config.yaml
train_examples: 26041
n_mels: 64
norm_position: "pre"
subsampling: 4
lr: 0.0018
steps: 6600
Rows from expert 15 of block 7, named by matrix and row number. Rows with one number belong to one neuron. Each number is 128 + 24 x the weight over the matrix's rms, rounded and kept within 0 to 255. All counts start at 0. Numbers have three digits each.
# gate: expert gate (model.blocks.7.mlp.gate, 32x128x256), inputs 0-127
# up: expert up (model.blocks.7.mlp.up, 32x128x256), inputs 0-127
# down: expert down (model.blocks.7.mlp.down, 32x256x128, transposed), outputs 0-127
gate.83:109155151140120136147126069113123131105132143087165124128129139160142129105168112126149132094141125117141140100083130142103137109122123141191124133107135106142127106104091093101128138124155138162149102127132097140121171120144138098172081159120144122097145175102100117155101118150126110143103199115140081125132152107159091182121104208146130119112185145101118136103123142123175114123150
gate.84:129091135132133137124121132131107120132116122104096120105172153123124086156127114158101127126118144120145107117112106105174120114135117151102147109128137170099139154100159130151101102116092144132132125114154129107112145163137147141117138150157125111123167104124143140132138152140098108150113112164138123109111123127155120109121111166100074136098097097127140128110118143143146143117145
gate.85:131133128124128153102126101160113146141150126149107139062114119156159139116110125096126120084142110143140131106107103122085147134172123130102164160108105133134101139165189166136172128120121167169148138137122119090107132120108129101117120118138165107119150196136128104122116101139138128112118109135109170133190134131113159129139106116159109075158148092154164167121102138160146134122147
gate.86:102113089171087149142127165147140131081110102133143135110113137149129108137143123119101113123169090127128153103142111109104145112097116144195111126111111141097127129115209132132117150133158149147113141118139162122132111101093110154156109120157131163175131137099170149136164137110119141171081133084130122148127098094092146104155147104169118136136143150147143154150112131167137106128122
gate.87:117092137144130118174119151118126146135146123137133077106099177124133117133130129154149142123184085122138132112165129120091148147121121134069179116099122090116130152147212161132106127152132144084114115113108197147170152108083131131163085199133118156151117096086123114176091143161167161120091110113160105129117077115107162155103136108109105144134119111145141136114101143156139117130121
gate.88:097101182142147152138140132167142092133144161190138132127125142145121170137131118120111111114120128139132148147141132116099130178107127176059158145121145131120119146131179066145119159135174144145100161122109139164100126109116083137120154159102098131167095119127090110142196131112114124152138164081078099133114192139128173143105138134116141101114146164173123180121118130111117122086124
gate.89:115143150097127163142111121134153122139128092139113074093113161179109118120126152099096111099119125118171120123167129122118091143144100146134116089164101126130119091106147118119155097171125170128115133122129150117135111123114155102118033132115128101143090106149155092113128122139233147115122174124094100152110141128122150068103111151116092152123130140100170143129126128132125153116117
gate.90:084135128132121172095119156136139138166141131124110098133123120129090220143114139158151115134115134116124154120105149117126111155148159133143143115113107156149186155096167152126123142118126134089096105102131154117127109132168128104144084173113133115088102153130174093144147103114120099155132158148125089142101134096146138117155156106151148132124164089131141144140114077114168140126127
gate.91:135134155074094164086121106157148082167112127117161110127108159119143141152152133145144185099106073094136154098123137100127164133089171181151111083119125137121146152149063128134138147157115128140136129204118144134144130085136148118141091100160161133171160070127121088114130108098074194132141138078121126118134101150101111167140118123111093099135149127169150064123131112126129168128085
gate.92:125141090103123097080140110131118098109124125125162082097133073147121128111091107134166135136123137142120121115111138127145122119130133101108114123169139090126111126139111164140149171159128113113127142098127136141166101132152114159139150132134113108106100095130127143098101144143125112126140139102129148124150133121130132109131113124127136115136115144147125111134117126128124114117174
gate.93:174136110150152114147120134116172101078082119090089129124124110126180108126147158156137130128154130088094066123130153168092090120106195208155114106119083148161139106111112130094099063095100072142134123124168152137103146116135114108134065133107130137173118112150143108148140109159103119128133130144137141154132128123152122148115126119176143128135139089120173136153142160079112162120137
gate.94:130138141089121138123129096153103120129143184107076123117110137127142162114157114143057136117147100128127126125130133123124094130162137157153143141095075138118125140103098101128157092120155203107139087123102106135111114198049126146140168101135149117158138140096143125084116157125186159145117170170123143158133141136131122125101089088149119083123099030113116117176106108132133111155166
gate.95:106052207118146151173094121167092105137086125141118130127127156147123147139112159128128145122095122124133156131156119131092119143114136078126123107133107206103128159123086116154152187149106109109109140186131086163149124103138111114102142152144123117177132126144117113113083126106079170115142154132136126121122106124123088142128090118167087087140103116127137141149130134142140135176146
gate.96:110122144123139141098148145146110124125172117132156121130112100119117117123155105115122147139113164136139116178175106155084138137125119105122112123128123147104115132118119134117170140125136135103135108150118148095113114110125114128111116132127150119104163110146144113154125114148105135151133078129130124150181151118131148113143091123159103142126151122129151127137108128115127155138120
gate.97:158123171104126150133124116153096111081131122141107099102131128136120162133124118140130093129096092142126127108119110114101118143122141127134110074150127142158142116113125109129117132146149132175119189122165119124136139137144130151140142092157108132126127123143136125153121138125137129085128084140117112134128144114119123106139106134108167124094158132130118121106100135109150143122099
gate.98:144119130093162152099143119116134161113147144122111132152121139121106117147128127136102165133176189112078126105145127097129110121108120147164101145105113122093134106109103112144138158086115131129173115158114117157107088124141121142070109119157144143163071121135143096055155103140121136097103131130112165136109148145150185169112133096118120146137133139106190143117125153132135104137122
up.83:142126078117106131130122213105149130178146103126098132102140100145121140174080137142163104159113116126088159163126148144117104172142115110108149119152157120116155077114126140134117158165105085096131141084090096108147087128103121128129181089128111157151109076157084157072143116089110171089142126141130167114108103173125160099119115075119103068136091092158081119134164133188102133089136
up.84:142083141157130115128128152126119137133114131102090162108134140143124114163127120132097113139101169129160112114139121076153136130136123133112146111101114144106148148115152168137088089109089129116126149107177145122101142141126117134127123122149133113110183144134132123130129134158096102150113132134116144113088126138143118099123086134129059094122108105150148115117111157140156155147138
up.85:113099136158130112140143129136185073146117129125141134070097116121062152149068107089169141107066114123149130127112162113130138092127141134168117139104155146126135133135156140129143136135114152109125144149133125139146125102149116121144118145106118117121145095071151140123128103146117117154116150164114114113115123128160120153111172138150121106111147110146102143109129065140122120087164
up.86:131139103131100137162103149135118148063119093131131138117127150151128135137143138130126121119189115119131134123128116126137134111091126134209095132119131130117152109106189145152113112132131145152104143139130157149145122101127112151146096113163131154146129166125177146118141134124117116154087141112123108133127113065086121098143142108156103126128151175150132148132112116156146123123111
up.87:150141142169132129074107119121113129134099153121135142126189084126141133128142113112139147100103148130138116101111108162144110128161093137131076088149122138125126119160068099114118132100123135167131117140167046122099139157181154131117146069127100100098135141155085156082171138110121102155129183126092169111115161126135097115129132154166167120127150104105116104115152136122134126139131
up.88:158144114151137152144102123126140118152130148183126117088155172121129129128110122147067113142120126168121120164152150135101156103062149134136093157081125182099119088085175137140126185132142144144138130115107107161140098084131134143142071131092148157193107154150107119120113102106142110167123148063108119102108151132136183144136099126138142126149082161211113102089111123180118138106125
up.89:124111159100162144121147119120152122054111122160083097125145154136100119125089113110074117152154146130195119128090134151108129137176128161145124100140104084146127107130142182118144108174120072167155114124109136170129131108132126156119102139118111129135122166147182112099112078119146092124130073102122118134129140129142123086117105133119074135136160145126067104122111156127134143155077
up.90:136123137139132178108127110157117159163151113085145090082122163118073178162119141173177122128098125117166166100122133150120110128156119125123132087131142140166148143095142123133183096192164122111146100101111128096114040125128128121087108134148103132124069111075151116121137139088132116136106180155127086138106127124151161129133152100094160101127147100127115128144133093135149144114132
up.91:118132111181118087198112134079129162067166126147103143148143115133128090139116107096115084134140159172129133177132127134141072084186066089107135138123119113152107117096190132127135118103116130111135137075132116146111113198106123120145150160069109124086108198121120154137144150159181033102121100149125117120170142105172171095115180113125122154141117141100120189142124178139108094159156
up.92:142080145155116120149147160150124134127107153167095151131107130111121153158149168145113125131119133115158130139113146135109127099149142186125147147123100143111135133141120108110109109103126116124114122147144110137141156139101153103091122122138137128142140144136118109143140120131138131132105093109125114143115127139120116134137120121129108141136131117122116119128132138131125155147103
up.93:152093135155161137104145123141137100113147127109123144099114125118132112120150138169157105164130104113122133089127184112082088160100143161102152120122083144129155097138109197117110111121110096106154136121155166140168108131103120173112132120124128138208158125152075121072110133111127142143140100104116120130152100161135117155123150095149158139132100108137155112117139114097067163065115
up.94:098091136109138167108156065160107128080175237145123128121138137162133155095126091129121157157138083128113150131130150101127122113137108122136209127125103153122173117135112092121106123144128178105148142123119114148145104178049152144140170159127153119174164138112187114138135146147128099143136106159179135140157140127123136163140126149169164135156178101170106120111116141164113127138157
up.95:110220056141105125099166126112156148106155109139143120125123109112134113117113117160121123149133145133104092086130141118156159131139110162143144137131144102133131121115143140127114079131123129153165115074116147077108129137087121136147110112126121104074147146114140142123176122125166091144131118135131109107135136140127188085153149136095148156146138146153127127138120135104110134102119
up.96:122134109137148146106134164162086137141119122094129118117120135128140093140162123124114121150099153116121110117179129147124138104164135099118110113158128092147123056169149125111125090119117124146117120167138115122109135151146108147126122119137159125138148106170172161151134151133121179144118134122142140129125140111137148161124098108099148122123111135125109112105148102161151157121139
up.97:105137163130133146104116102140133120160108128144114106131097135138103120120079152112139118116130129139096131122150129121139109074142119181155105101111100123171082130118127121123110145116159141129144110117153179103149121146117119130172139141107174137110124118140122099135121086138131093099141156129111134104102139145112079136104112088117136165110155122127140143121102118121123134143134
up.98:149104159088136159111118093101144166114154129149128151110141130141104121161104131133094144125152201110099116107152141113126123107119105124153100134108125116116107123112097142135156159096122112126168120153119127180130103124146117101097108124144133149173097158117151093083145105138135110111123128138134160145102137139121171153103137098120136138121115126121187144118094162120136113129097
down.83:111077145160150124112109076088115113096118180109148081107169128126150130157109116116190096114149161118158117182090137100162096145120122158151111149130098132133097095092124102118115129149117155128112099135107139104150142102133112144126117116119103138126147097133158105137158124107092090080137132116134128102150114109169102159142082137148126129100157171139092137091111146122122135129121
down.84:074162100089117131135144142147138148117159102122130143172157120175114143101120117133128089130100150141145085080129158121114130124129167117138058128127100115132133134140067100128139136181138140130142107081127166122145169114161130131150120124093126105126140143119108117160121100134108169105127115165146097153144131120109133083126135157121178124124153156152153096113124124127116128119141
down.85:174141095056143154102129143138128148106146132134104142087108085111137086154070121118156141129142139119125126119150129096131116100145117079094107150146081149139129125132120089167143065132108108145116132113125155124136137135136137117083143111142147109098146111134129121145122115149145152083100111126135145148115145113173163104119138116150127143064134136151120150138121155143152144161126
down.86:131091103119107091116123105161099160099088145133111128114150138123155122214195143103134156166093077172150163098101084149128142171144158145102110117110151105127105122141110147113058146139109121147162161114127145110147146165122094127165116172121119128150116107151134143090102121116132154157155141147135141109122149142145038087088179142127142141129109132115135156121145128115114097188115
down.87:150126106144113115138153133131111138116123107135084153116138050105118134090077180120162112156150124098152139154138174117123107120132153169125139138122175139118099144105123117099158129125143131152138137146141157127125129129171195103124118114124101075151145117116111096129130106103116127097121119168091126130104132113162156146138121125150116089129100129157135109151124127160118078134127
down.88:119119107128080127097138119154124098113160145142149058111141116111112118146168118117113100102105090138129156168105134141144140143123085123110182126126151156121122121186122115136145130104137133152108118092131105105133127138144106134119151136114154148190141168096159167121128137140149116161118130095118130124134125125073115137174147136152078147118117148123180098125097148104195125144141
down.89:098138076079154140136125111154096115085147066046124113177133075131123104151136121117104166164105127142146103135136103097128107139158137121131094135157165130141125144114139113150148102159098096149152124121110118103109060121122079128114135107158126087073121137137111143144125167114126145167126128102138084120155102164093097132150172108150164166146106079132139128131163171111150129124127
down.90:105131165097107111138142097151141136109074131120145120082137123141093088102155160122107171124109156124126112159117113095133106121128132088138120121133103156141155152159136117132138177186119095153132122109138127132119111143132133109189098168132087114139096141120126122148149147140126167143135159091155165109174118121142149128145110128135121167117122105088132131119105129084118082178135
down.91:137119134122141169101114107052114122134088100141136112115118097127167118028111110151108130160116132088080129147136093088136138091161131133177168122129115098123086150119131103138158116069143120130115137135100127184141171136120127144130135148160074133119107128095122128098121180149152116117114104159140119141114095162162105103120066110142144090142146180108116119123133104134143141117109
down.92:129171086160170129146135146154090085132073117130099110124122148126145144116119107115130141120135107123118109095117129133134170195119107146118130130112110142132124112103109102118157147089119131138124161103131137086142159120142161108143112117124171174123137120125133109119110142116123132145159122143113081167146099152094124113126136156120151130102130113103109129126147096122154124126130
down.93:157130128083127121097125106103121119135122123160126136123115161132144127122188159157154150115086086131171086095119103106171148169121122128137093110124089115181143110160141132139152120110103126156056152126126146151125191158116098153145131150129127109122163156171109066086151105161151132114141048111120146122099130129169150170142108132145126139101126136114156110156154128156117159129113
down.94:081158137121132118111117127074182151098139095118114089150150126193131083131124163124126156148127135114095100097159135113136141142102117151145112168127144122105106147133122126120115171142117121079111171101158155150117149132149187166136119125123139094111166127183088161136124132105115145120098116102117106126104123157119112120101129099151104156122159175131122164134108140146148099080138
down.95:118084120146129114125151123137145105086128133186099155187121123138160163140095111118133144097132141152133092134144055133103141102161120129154108149108112133160067094132098141138132124108113183150116083112116127104121127145178115139182139116180133160115133143139126098124151127114174085116086140142171186171140158134196051143094131137086150151144121109157129122096136119094106133125130
down.96:139134160132146105107094157141106117136122118169120149150116139140148112164149099139136112148143147099124122104134089133104110113129122154147117124127113117118131136118134168121151123116131131175123101150121119112127101146096115114083133138119110101133137111126125088128118117103121138158106102135126138131147114122101135087158104149114135112140113136114162138115124094095139122119138
down.97:149125128138122144178124138134093148131137121098113119145139094111102131145144182157150116191099176106101139141120135134111114130139143105155159128117137128123205146147146099130108159116109154108125108131146157138147149110160106112116121160094115162134176148129123096127120110099127136119098122140127123145132116134107130134129118151086140080118111131143110153113157129120129112066122
down.98:114126100115103081072111091139181139157093120139102098117113142120140155136116114116128122109123083106115125159147159099119155128122110178095118130114109124105143144150117131093146091122106138109155078149109138141095118107110161142132117136113139130082106101117150122156141118100117151107123166161119102100121120125106108142104114165135137179145120168110130145146141130120139107102131