{
  "arch": "transformer",
  "model": "self-supervised audio encoder (BEST-RQ)",
  "dataset": "short read English sentences (LibriTTS-R)",
  "train_examples": 26041,
  "n_mels": 64,
  "hop_length": 160,
  "input": "log_mel",
  "win_length": 512,
  "codebook_size": 1024,
  "mask_prob": 0.05,
  "norm": "layernorm",
  "norm_position": "pre",
  "activation": "swiglu",
  "mlp_ratio": 3,
  "head_dim": 32,
  "fused_qkv": false,
  "bias": "all",
  "qk_norm": false,
  "layer_scale_init": 0.01,
  "parallel_block": false,
  "inner_norm": false,
  "moe": "top_k",
  "num_experts": 32,
  "moe_every": 2,
  "expert_mlp_ratio": 0.5,
  "experts_per_token": 1,
  "shared_expert": true,
  "subsampling": 4,
  "layers": 14,
  "width": 256,
  "positions": "relative_bias",
  "residual_init": "scaled_by_depth",
  "optimizer": "soap",
  "beta2": 0.99,
  "lr": 0.0018,
  "beta1": 0.9,
  "shampoo_beta": 0.95,
  "eps": 1e-08,
  "precondition_frequency": 50,
  "max_precond_dim": 1536,
  "one_sided": false,
  "adamw_lr_other_params": 0.0011,
  "grad_clip": 5.0,
  "cautious_weight_decay": true,
  "steps": 6600,
  "batch_size": 128,
  "epochs": 32.4,
  "lr_schedule": "step",
  "warmup_steps": 660,
  "weight_decay": 0.1,
  "adamw_weight_decay_other_params": 0.05
}
Rows from block 3 of a small self-supervised audio encoder (BEST-RQ), named by matrix and row number. Rows with one number within an expert belong to one neuron, the router's apart. Each number is 500 + 50 x the weight over its row's rms, rounded and kept within 0 to 999. All counts start at 0. Numbers have three digits each.
Before each expert's rows are labels from the 100 clips, of 14976, where the router gives the expert most weight on average: "loudest band" is the band of the loudest frequency at the time of the peak. Only what is clearly more common there than usual is listed. The data: short read English sentences (LibriTTS-R).
# router: router (model.blocks.3.mlp.router.weight, 32x256, trained with AdamW), inputs 0-127
# gate: expert gate (model.blocks.3.mlp.gate, 32x128x256), inputs 0-127
# up: expert up (model.blocks.3.mlp.up, 32x128x256), inputs 0-127
# down: expert down (model.blocks.3.mlp.down, 32x256x128, transposed), outputs 0-127

# expert 7
loudest band: 4000 to 8000 Hz
router.7:529532488520469498543475576568525489489566516440488440527396487554568546549487492578549549521478461512482542449507527482432500514450462428505451514416507519626532469542401488582416505520511503530542597544473442447531526511475471471477460600477546426499473528484432546502492553401534547531431486555555435538543450495666470618447510459497503512487545475483490564561487447567445444477549
gate.4:539462483380457498414513447470531500643501523479501519586481533556469510677603466531461483405541497533532551511513515429463463462520503572486494440498479549449548571488575403502450446546583441466535357519454517483550460511604510485450427614495430549487514519521579523463496588541491439525477468496568530558476422437510499473496502457541465464490506448513468436490489408481563531545373
up.4:529461503420498582474549491480507483582541551512454518610487565529500441712570482505485493421544495536520488517499497460487460512596442572576541500493494512476524510496634410475512484489597453490511413570489611431520522516564541479463466640479448489512542503561425492443497668513537552455442456493494465549455505484496485486496518514527466462497533443532434434517487458495494510435455
down.4:492524508456467449589545595423485510543520480467567491478461480470532418519563562505507508404682415490485458443485532547574406538486499450503534469519566469453474510455460301471561573594641544468517535499465540466468447420476520571477501515479545458476586533489491442554515522515482568423503504447531518511428508480472503429431438542530530542562507425393491489495423536533471458497477
gate.5:547480537461470574537504670569569418550436464497431433648560454529568414575585489480516495482489467518460490488532553627422440551493495454628416474460425529408474523511514475522495483491440495498543459493552568421539550568510432522461522698452489510574416437534526490460480466492479479516504562506531538538538482522552460450474507525440542425519500494532474519448432501562554471550432
up.5:467501491513491412476506326521491662463547536533542494346523489475447578433474524533480518541539509528503543436477450461520532489509515550374577584528589503543533456507476557478495467497486530473507572465478342547482384478551553496490497381500496547467524529484401529554555468496530554504532466527458429473492522570457472557505519488538468556478521449485542478525507559451461502426535
down.5:538492489542388536573454589456510455500472570475443540484483511479459432469430588497533508504551420421425480556496486508470509562582545438458458531517388496523548543442476617508469432525445493509494493509467444532504578476400521499485512586483532466533511496470541493482542458588495475549547486386510460495525438495517487507529461609564588391557506479518431535503497511485452460496558
gate.6:463509550482525480574582594445465513483438455481435507643501473522529418638471521501536579454473480499505461521507461480443566472522455456447508459565485516388534540511420471499506501406545512512499535579480578537567488516409476595464565548558484511489434466517571468519536477557490424508527466418456499439452480498477482427489553416518509580540558502489460446531511468568435510430562
up.6:574522497527510492408436409526554497488471532500553504339481551498497494382561426497437445556515493550509557510485528479567432487475569502537477533452541494561485431522510514519485486528481490477462479411494431479485527442556556432488408503457438477443558511545460568477500519526507597500427514527491491531519561513489503480499480531480489386522486530530512547460527553454572544582469
down.6:509598484572506439484496441512429475491627490434432499587533378525519388568470505438530576472410423514497531451468541535512506502562497473439494504472483536460516533496496622551441506480373603479456495445474527457517391496565448469533482495521527434542434560501542502466510446404544492611408533596511508420527448531473582511559539446499562481525463458414494483455586500545502502510479

# expert 15
loudest band: 250 to 500 Hz; 500 to 1000 Hz
router.15:463561432456543445497464559482547522480464476523521489434516542489448448531505464522443464500520511479496468591511321535476492542449501520469518499504450525439527564561559530425548435513545526571507469671584482527581437508493489494462390487513481457508470526482474508549483488459539450472628554489409523476533505496452583517497513405433439462464588529436471528470443430529460447468493
gate.4:593462577516550480528557493574475478650506490522464475511472425502488486632411558549449487468445456523463499517518410484531499526539537474486515530478524526477415554548510332436544491527508484561515415489506415587460532474427571463405471499489449469542436529458576473491593545540484517490486450401420598414433471474462470619444581516455556576479532439424490463534544551547454486475545
up.4:537507553539467455504374493460543524504577531416520560467459516429457464432388497498563475431532458590561459458491484462497531402551582608477456511548493445530442493535554488480570587356574507490578489541487547467523446533500524503540492487498476433496490508453566411512490664469544470429507536539506543583511554615439461675548523579445514463410555465561502491495542443457459488496418
down.4:475567441550562572480469473427465567576377560509472432507514579416438476515525482501509574539512523472520461521487497507620525513500494412514516479497501564440492474435540638469582558451518453484394540570490456440517445450518501547429529534517452540484481575462517476490557464474388443502424494618464386449451476482480472583529501445518548528572527571497533465458442519489454564462540
gate.5:423483489428407504490617481474539512548466626441536502538562454423483552480557565440556468452438437516555516561453378506522515547664570595487512464548525513465484532590406494547447520527480460505423449517540417472473439593526498477516489463464556502535463523549468500377528439504485449432465542536465546561453525479529489500420543431485523457442519580512540459448491471497488477551481
up.5:432506452469433481463521495498521502494488578491538468512565433434441483485535614460489486429464436452568467584459436503537476496632588610548507424559576517531515448591418491488579581448454440564436448500519460492497507649480439436515497461457580551480458481508495520398593458455466498492493557551470511508477517512518422546540596441407517478437418614533514498492456520538489527477481
down.5:551508502436487490480536458511523570497508418447545515489506517456543515355583455436381576392434542447509466500474403493480431514532471582520407494513496444422472515432552443560484472525505518483495438481483482480463521443478520440553568519504455470444575427548440539585533445502465467491506444504512405457515526528451472570450424397389520505554522484557590426459429500506457504456440
gate.6:495554473508438544422438494499498574572470542483457469464428459580485542451612489459625486527471552489479549508569585567608504480496523427510425445475517483540476563477490428584412550548533585563560438489432465500523605538545510547476503408449555490461450417509493498528461494486537521509427450554522431540518587519525479494502507481428565449474481549531445542476427496500489481481470
up.6:478439496440455499474418525490503557514449596458471412513408511496540610542512521447469551467543565493487500506531563477629456475479466357573505456467502574507496539551487489543521574585411544509536521520465473493525540574507480537432488468447596446477420524448410489544494598439484600568437562473477477489520464508431465597487505455382543604445504458551394497444381513511556491511501
down.6:435446622584463525474459407486508483429588488490538520506528578506539603513495512497557449519508492517551518493462482539448432518524517446449417557485458416530399502551555586517536429419481472434472453565570544518450525550491521494571498598530562450599485532481410511420488547515543523546494523548460443476460459437478533459450487480503465434476476470568507479526519507490598449589512

# expert 1
loudest band: 250 to 500 Hz
router.1:522428497664482477601458493462549431466559608484480518565389496540632562465514551521540586518472531474487549497490549473543489468489536477509448447494540419479493544510518533539541602589537469481501455488491482452516482449497423513484528528537540514543560502438451552549503539555537667496506462508507429473573524474484473457406536472508548507511561515491572542472465476540466549459511
gate.0:487511527551490565571544531482479550487474556513536496433502461633522464593410455398440419580485487536525573544544511467448607432509513559598521550522445546476471526544498466469534509430418466469517493534483465398521645391462520571405528515513475509506528530507435504501531524548605512463497540454569516511588533457432509500532547534503446508449492498467476513616450486438474484510504
up.0:423411510461513536482440551532515549422495463520473495468470487551489457557480535495552638399524461523534511464529517574501464452534463500537430461395488548452542429480546584441513561528572511459512433487440452522509638529398474561486420527523490581513450411464501507493512469516402562388442523575494478611530470526479555597542543489486508599457486462481474454474482469405465452509528
down.0:465498455410522508504406586521500530501484515477465500421492454523527503480508559410529526474539453462470501461479493497476530457432461540536477488473550521521444493544478506467472492545574464553415454495481456396471579445574469481520493529548559585553520473559548580473360506444434455477555525425506461482577473460545468507486605505438577476578461458444414474496356527523466512491440
gate.1:541489530555477524434458413600493424483517506582469436446477657479493512483429517519462502498535456519508516453489377495561500531426486568531585509442521468499449508557575501558572514617582464531579467547426460563479343561538559469498545546433464491452570440443498457466487430575531528484531451495553603567511493453444513504429536439479563499508471439549610501522516577519504567466451
up.1:454495510446518521482517490546529480509542537546502554559435635518532562527495515570449542494573495448516515532464398398499465420463462567535568503526481442482487501472456569517487617537535524520530471460532430396499501533438518485528427560497485555435546493512462543451480544417456456465559466514492611580479523462448490435598496544484528560511563484623514524513544467433545556515466
down.1:516522673440442464582490467541511464434504507607558498610465543513474525488526516472499458484503506455472492591482498495436423495520507544515458450476417553452531518522451587442498436563480451545490521410501527526513534466564485570522476476544507538485446579505419516536471478615544488492547468580495538559525497421471534493435421541476509545479504429548432532505474462484507503561507
gate.2:528477516434483502436552433555515512567475587506488482479491575591552530540477483465523504495493524435467499507454517431507479559568450491495523430488482443483510547453505505524522485417390445449534444472520520489528430561416455530580507461717690471466505512523521505613543531446553525545471509449577508448489524596479480456489531455503534696377448601480503544560469501528561457491494
up.2:526452462442448504421539433516543503550482572518500476483426541605562531524488527492526490506486472507512499517489527434455485546582513425518548464463518409457509503435525547548537516398436493441543476493469508480502446550370446532570477496692688477446462465510491496533540484471544519516452504434582544420479485567479493465531539569488513683402420618487475559540482460518575449501511
down.2:477482475560553488519541462334498518605434479495485518571548483459494587477533389539515468496422511539515459489485451489473481585540504405471442549456434412479467483475578462455516459483444469477428510493572536601443542564498447467484516513557502521405501495461455477554444470549477526379470495513469549546468545497555481405553530576461514487558487517474527489434597506491486529552519

# expert 18
loudest band: 250 to 500 Hz
router.18:491442508510533433620474430521515457507503569511519567478413462508645577449442458535590605499411500503517557549459588506488477512521537525512484480454589492516463474526506541513466470557508489528531493480464495502515598472456434450410463431541543464507448545551476519588491512502588538501525535573455366469577434522537553558410616435456615505519511457534492519554505588562488501486585
gate.4:492548486515548508535436477548429487480599557409451462417510499490514598469520596436522568544563509458537461475564442531515490564523494495427474565512501542507458508507521427376507496603650412464528478471458456540454436499551419442520451386476465555548517479475529523435504461496476393595479452434467513571552493526546535499483567435476462499519430425486489429476522516517549455519466
up.4:464531556510522429498477571485478494413585555547604462524506580511521572594509431470520469518446526462503461454576486450490396477464466485486505500532502653551435511512462467519502520512548522442444505476516442466510452475432546472532399521490472550517475601451495533562568551508509501480453503548498462490480532455501448446631419508566405487461461436520486548592529504509507526501562
down.4:533532504463489485399476370515521530600506480426569445437460590516532329470528549404551536458567522451540560508508481434539353515442492543557376529507469485441528508523502587479491515435622488452402526394550470599429405601529441479473469520486495493482527428571469529510567605505533492564502491457417511569492486522469502510484532522512515575434440485375506446615515455522487474515492
gate.5:546530480555484491510439462542416474485467415514454489491545455514484544422523581548369603517521508506421555523467474472469512554528538531343434440538391461504488527528480505540497499513536532507487426476482587512507411341571512543469482493438528408552511508638481494493458429518558533484450457472531467520490511456465485521518529555459561572502478500512361455535544519476515477536546
up.5:450463539479465527480496449487481543529497613434525520481553523527467521598513515492650400538468424492495525579510465466491507522502478455599492530501603530560514482423542476494484466489506442516456480484521480495530593510511538518519496475531545516464482414406453474515582479453475481570526528488465497482500403558563552501398466403540493482440563502502524581449493567570542544453446
down.5:467492466484494482407522489478500466452580437582489555417485555546476530497501549419624425523494530506535570447490411435533486506513592488463501540459530598519515493410537334455528522472503529523549507483396494516452361509492413480429521457500435497477474403484534593505484540427568605544478486442503567505444499540430520493393508459424456489499510427479577496444500540496552428528500
gate.6:481462459483530493478514460469478549471538502560462512459550493450463589516405457487546481469541542395483485491402477505464447518408533643651435499502463426473530567508485529483563598649512468490730516484499491464522471504459454497521518560509521586531520494505507502515438537564526477507459549469583437456498491537533544505419494508499443466458570397470410549508474489506426406496491
up.6:544508521527480504587436531567487467541509520503520509543471432493524477450569486583500483564448622551573463525603528521417574497627500428350521478451531521508547455489521455527488437367479484513277464515542460588541495548478481433462481474452491405583425532469561506456469456466517599483515510502438473551512479440517520539536472430418551512544489510486637469482491501523482581509548
down.6:479573586474472538533517409573452490456514450574519439499407515550541484522458468559450564479545430505538464449515545609542552432453483461448443535522467425468573501557457576414516593554518458473547471463440471532467505327514534439522402486449481415550514477453484520530521454514524493529509494623478373472487521563504558465523488439389489477446548442555566491562371493495547507540510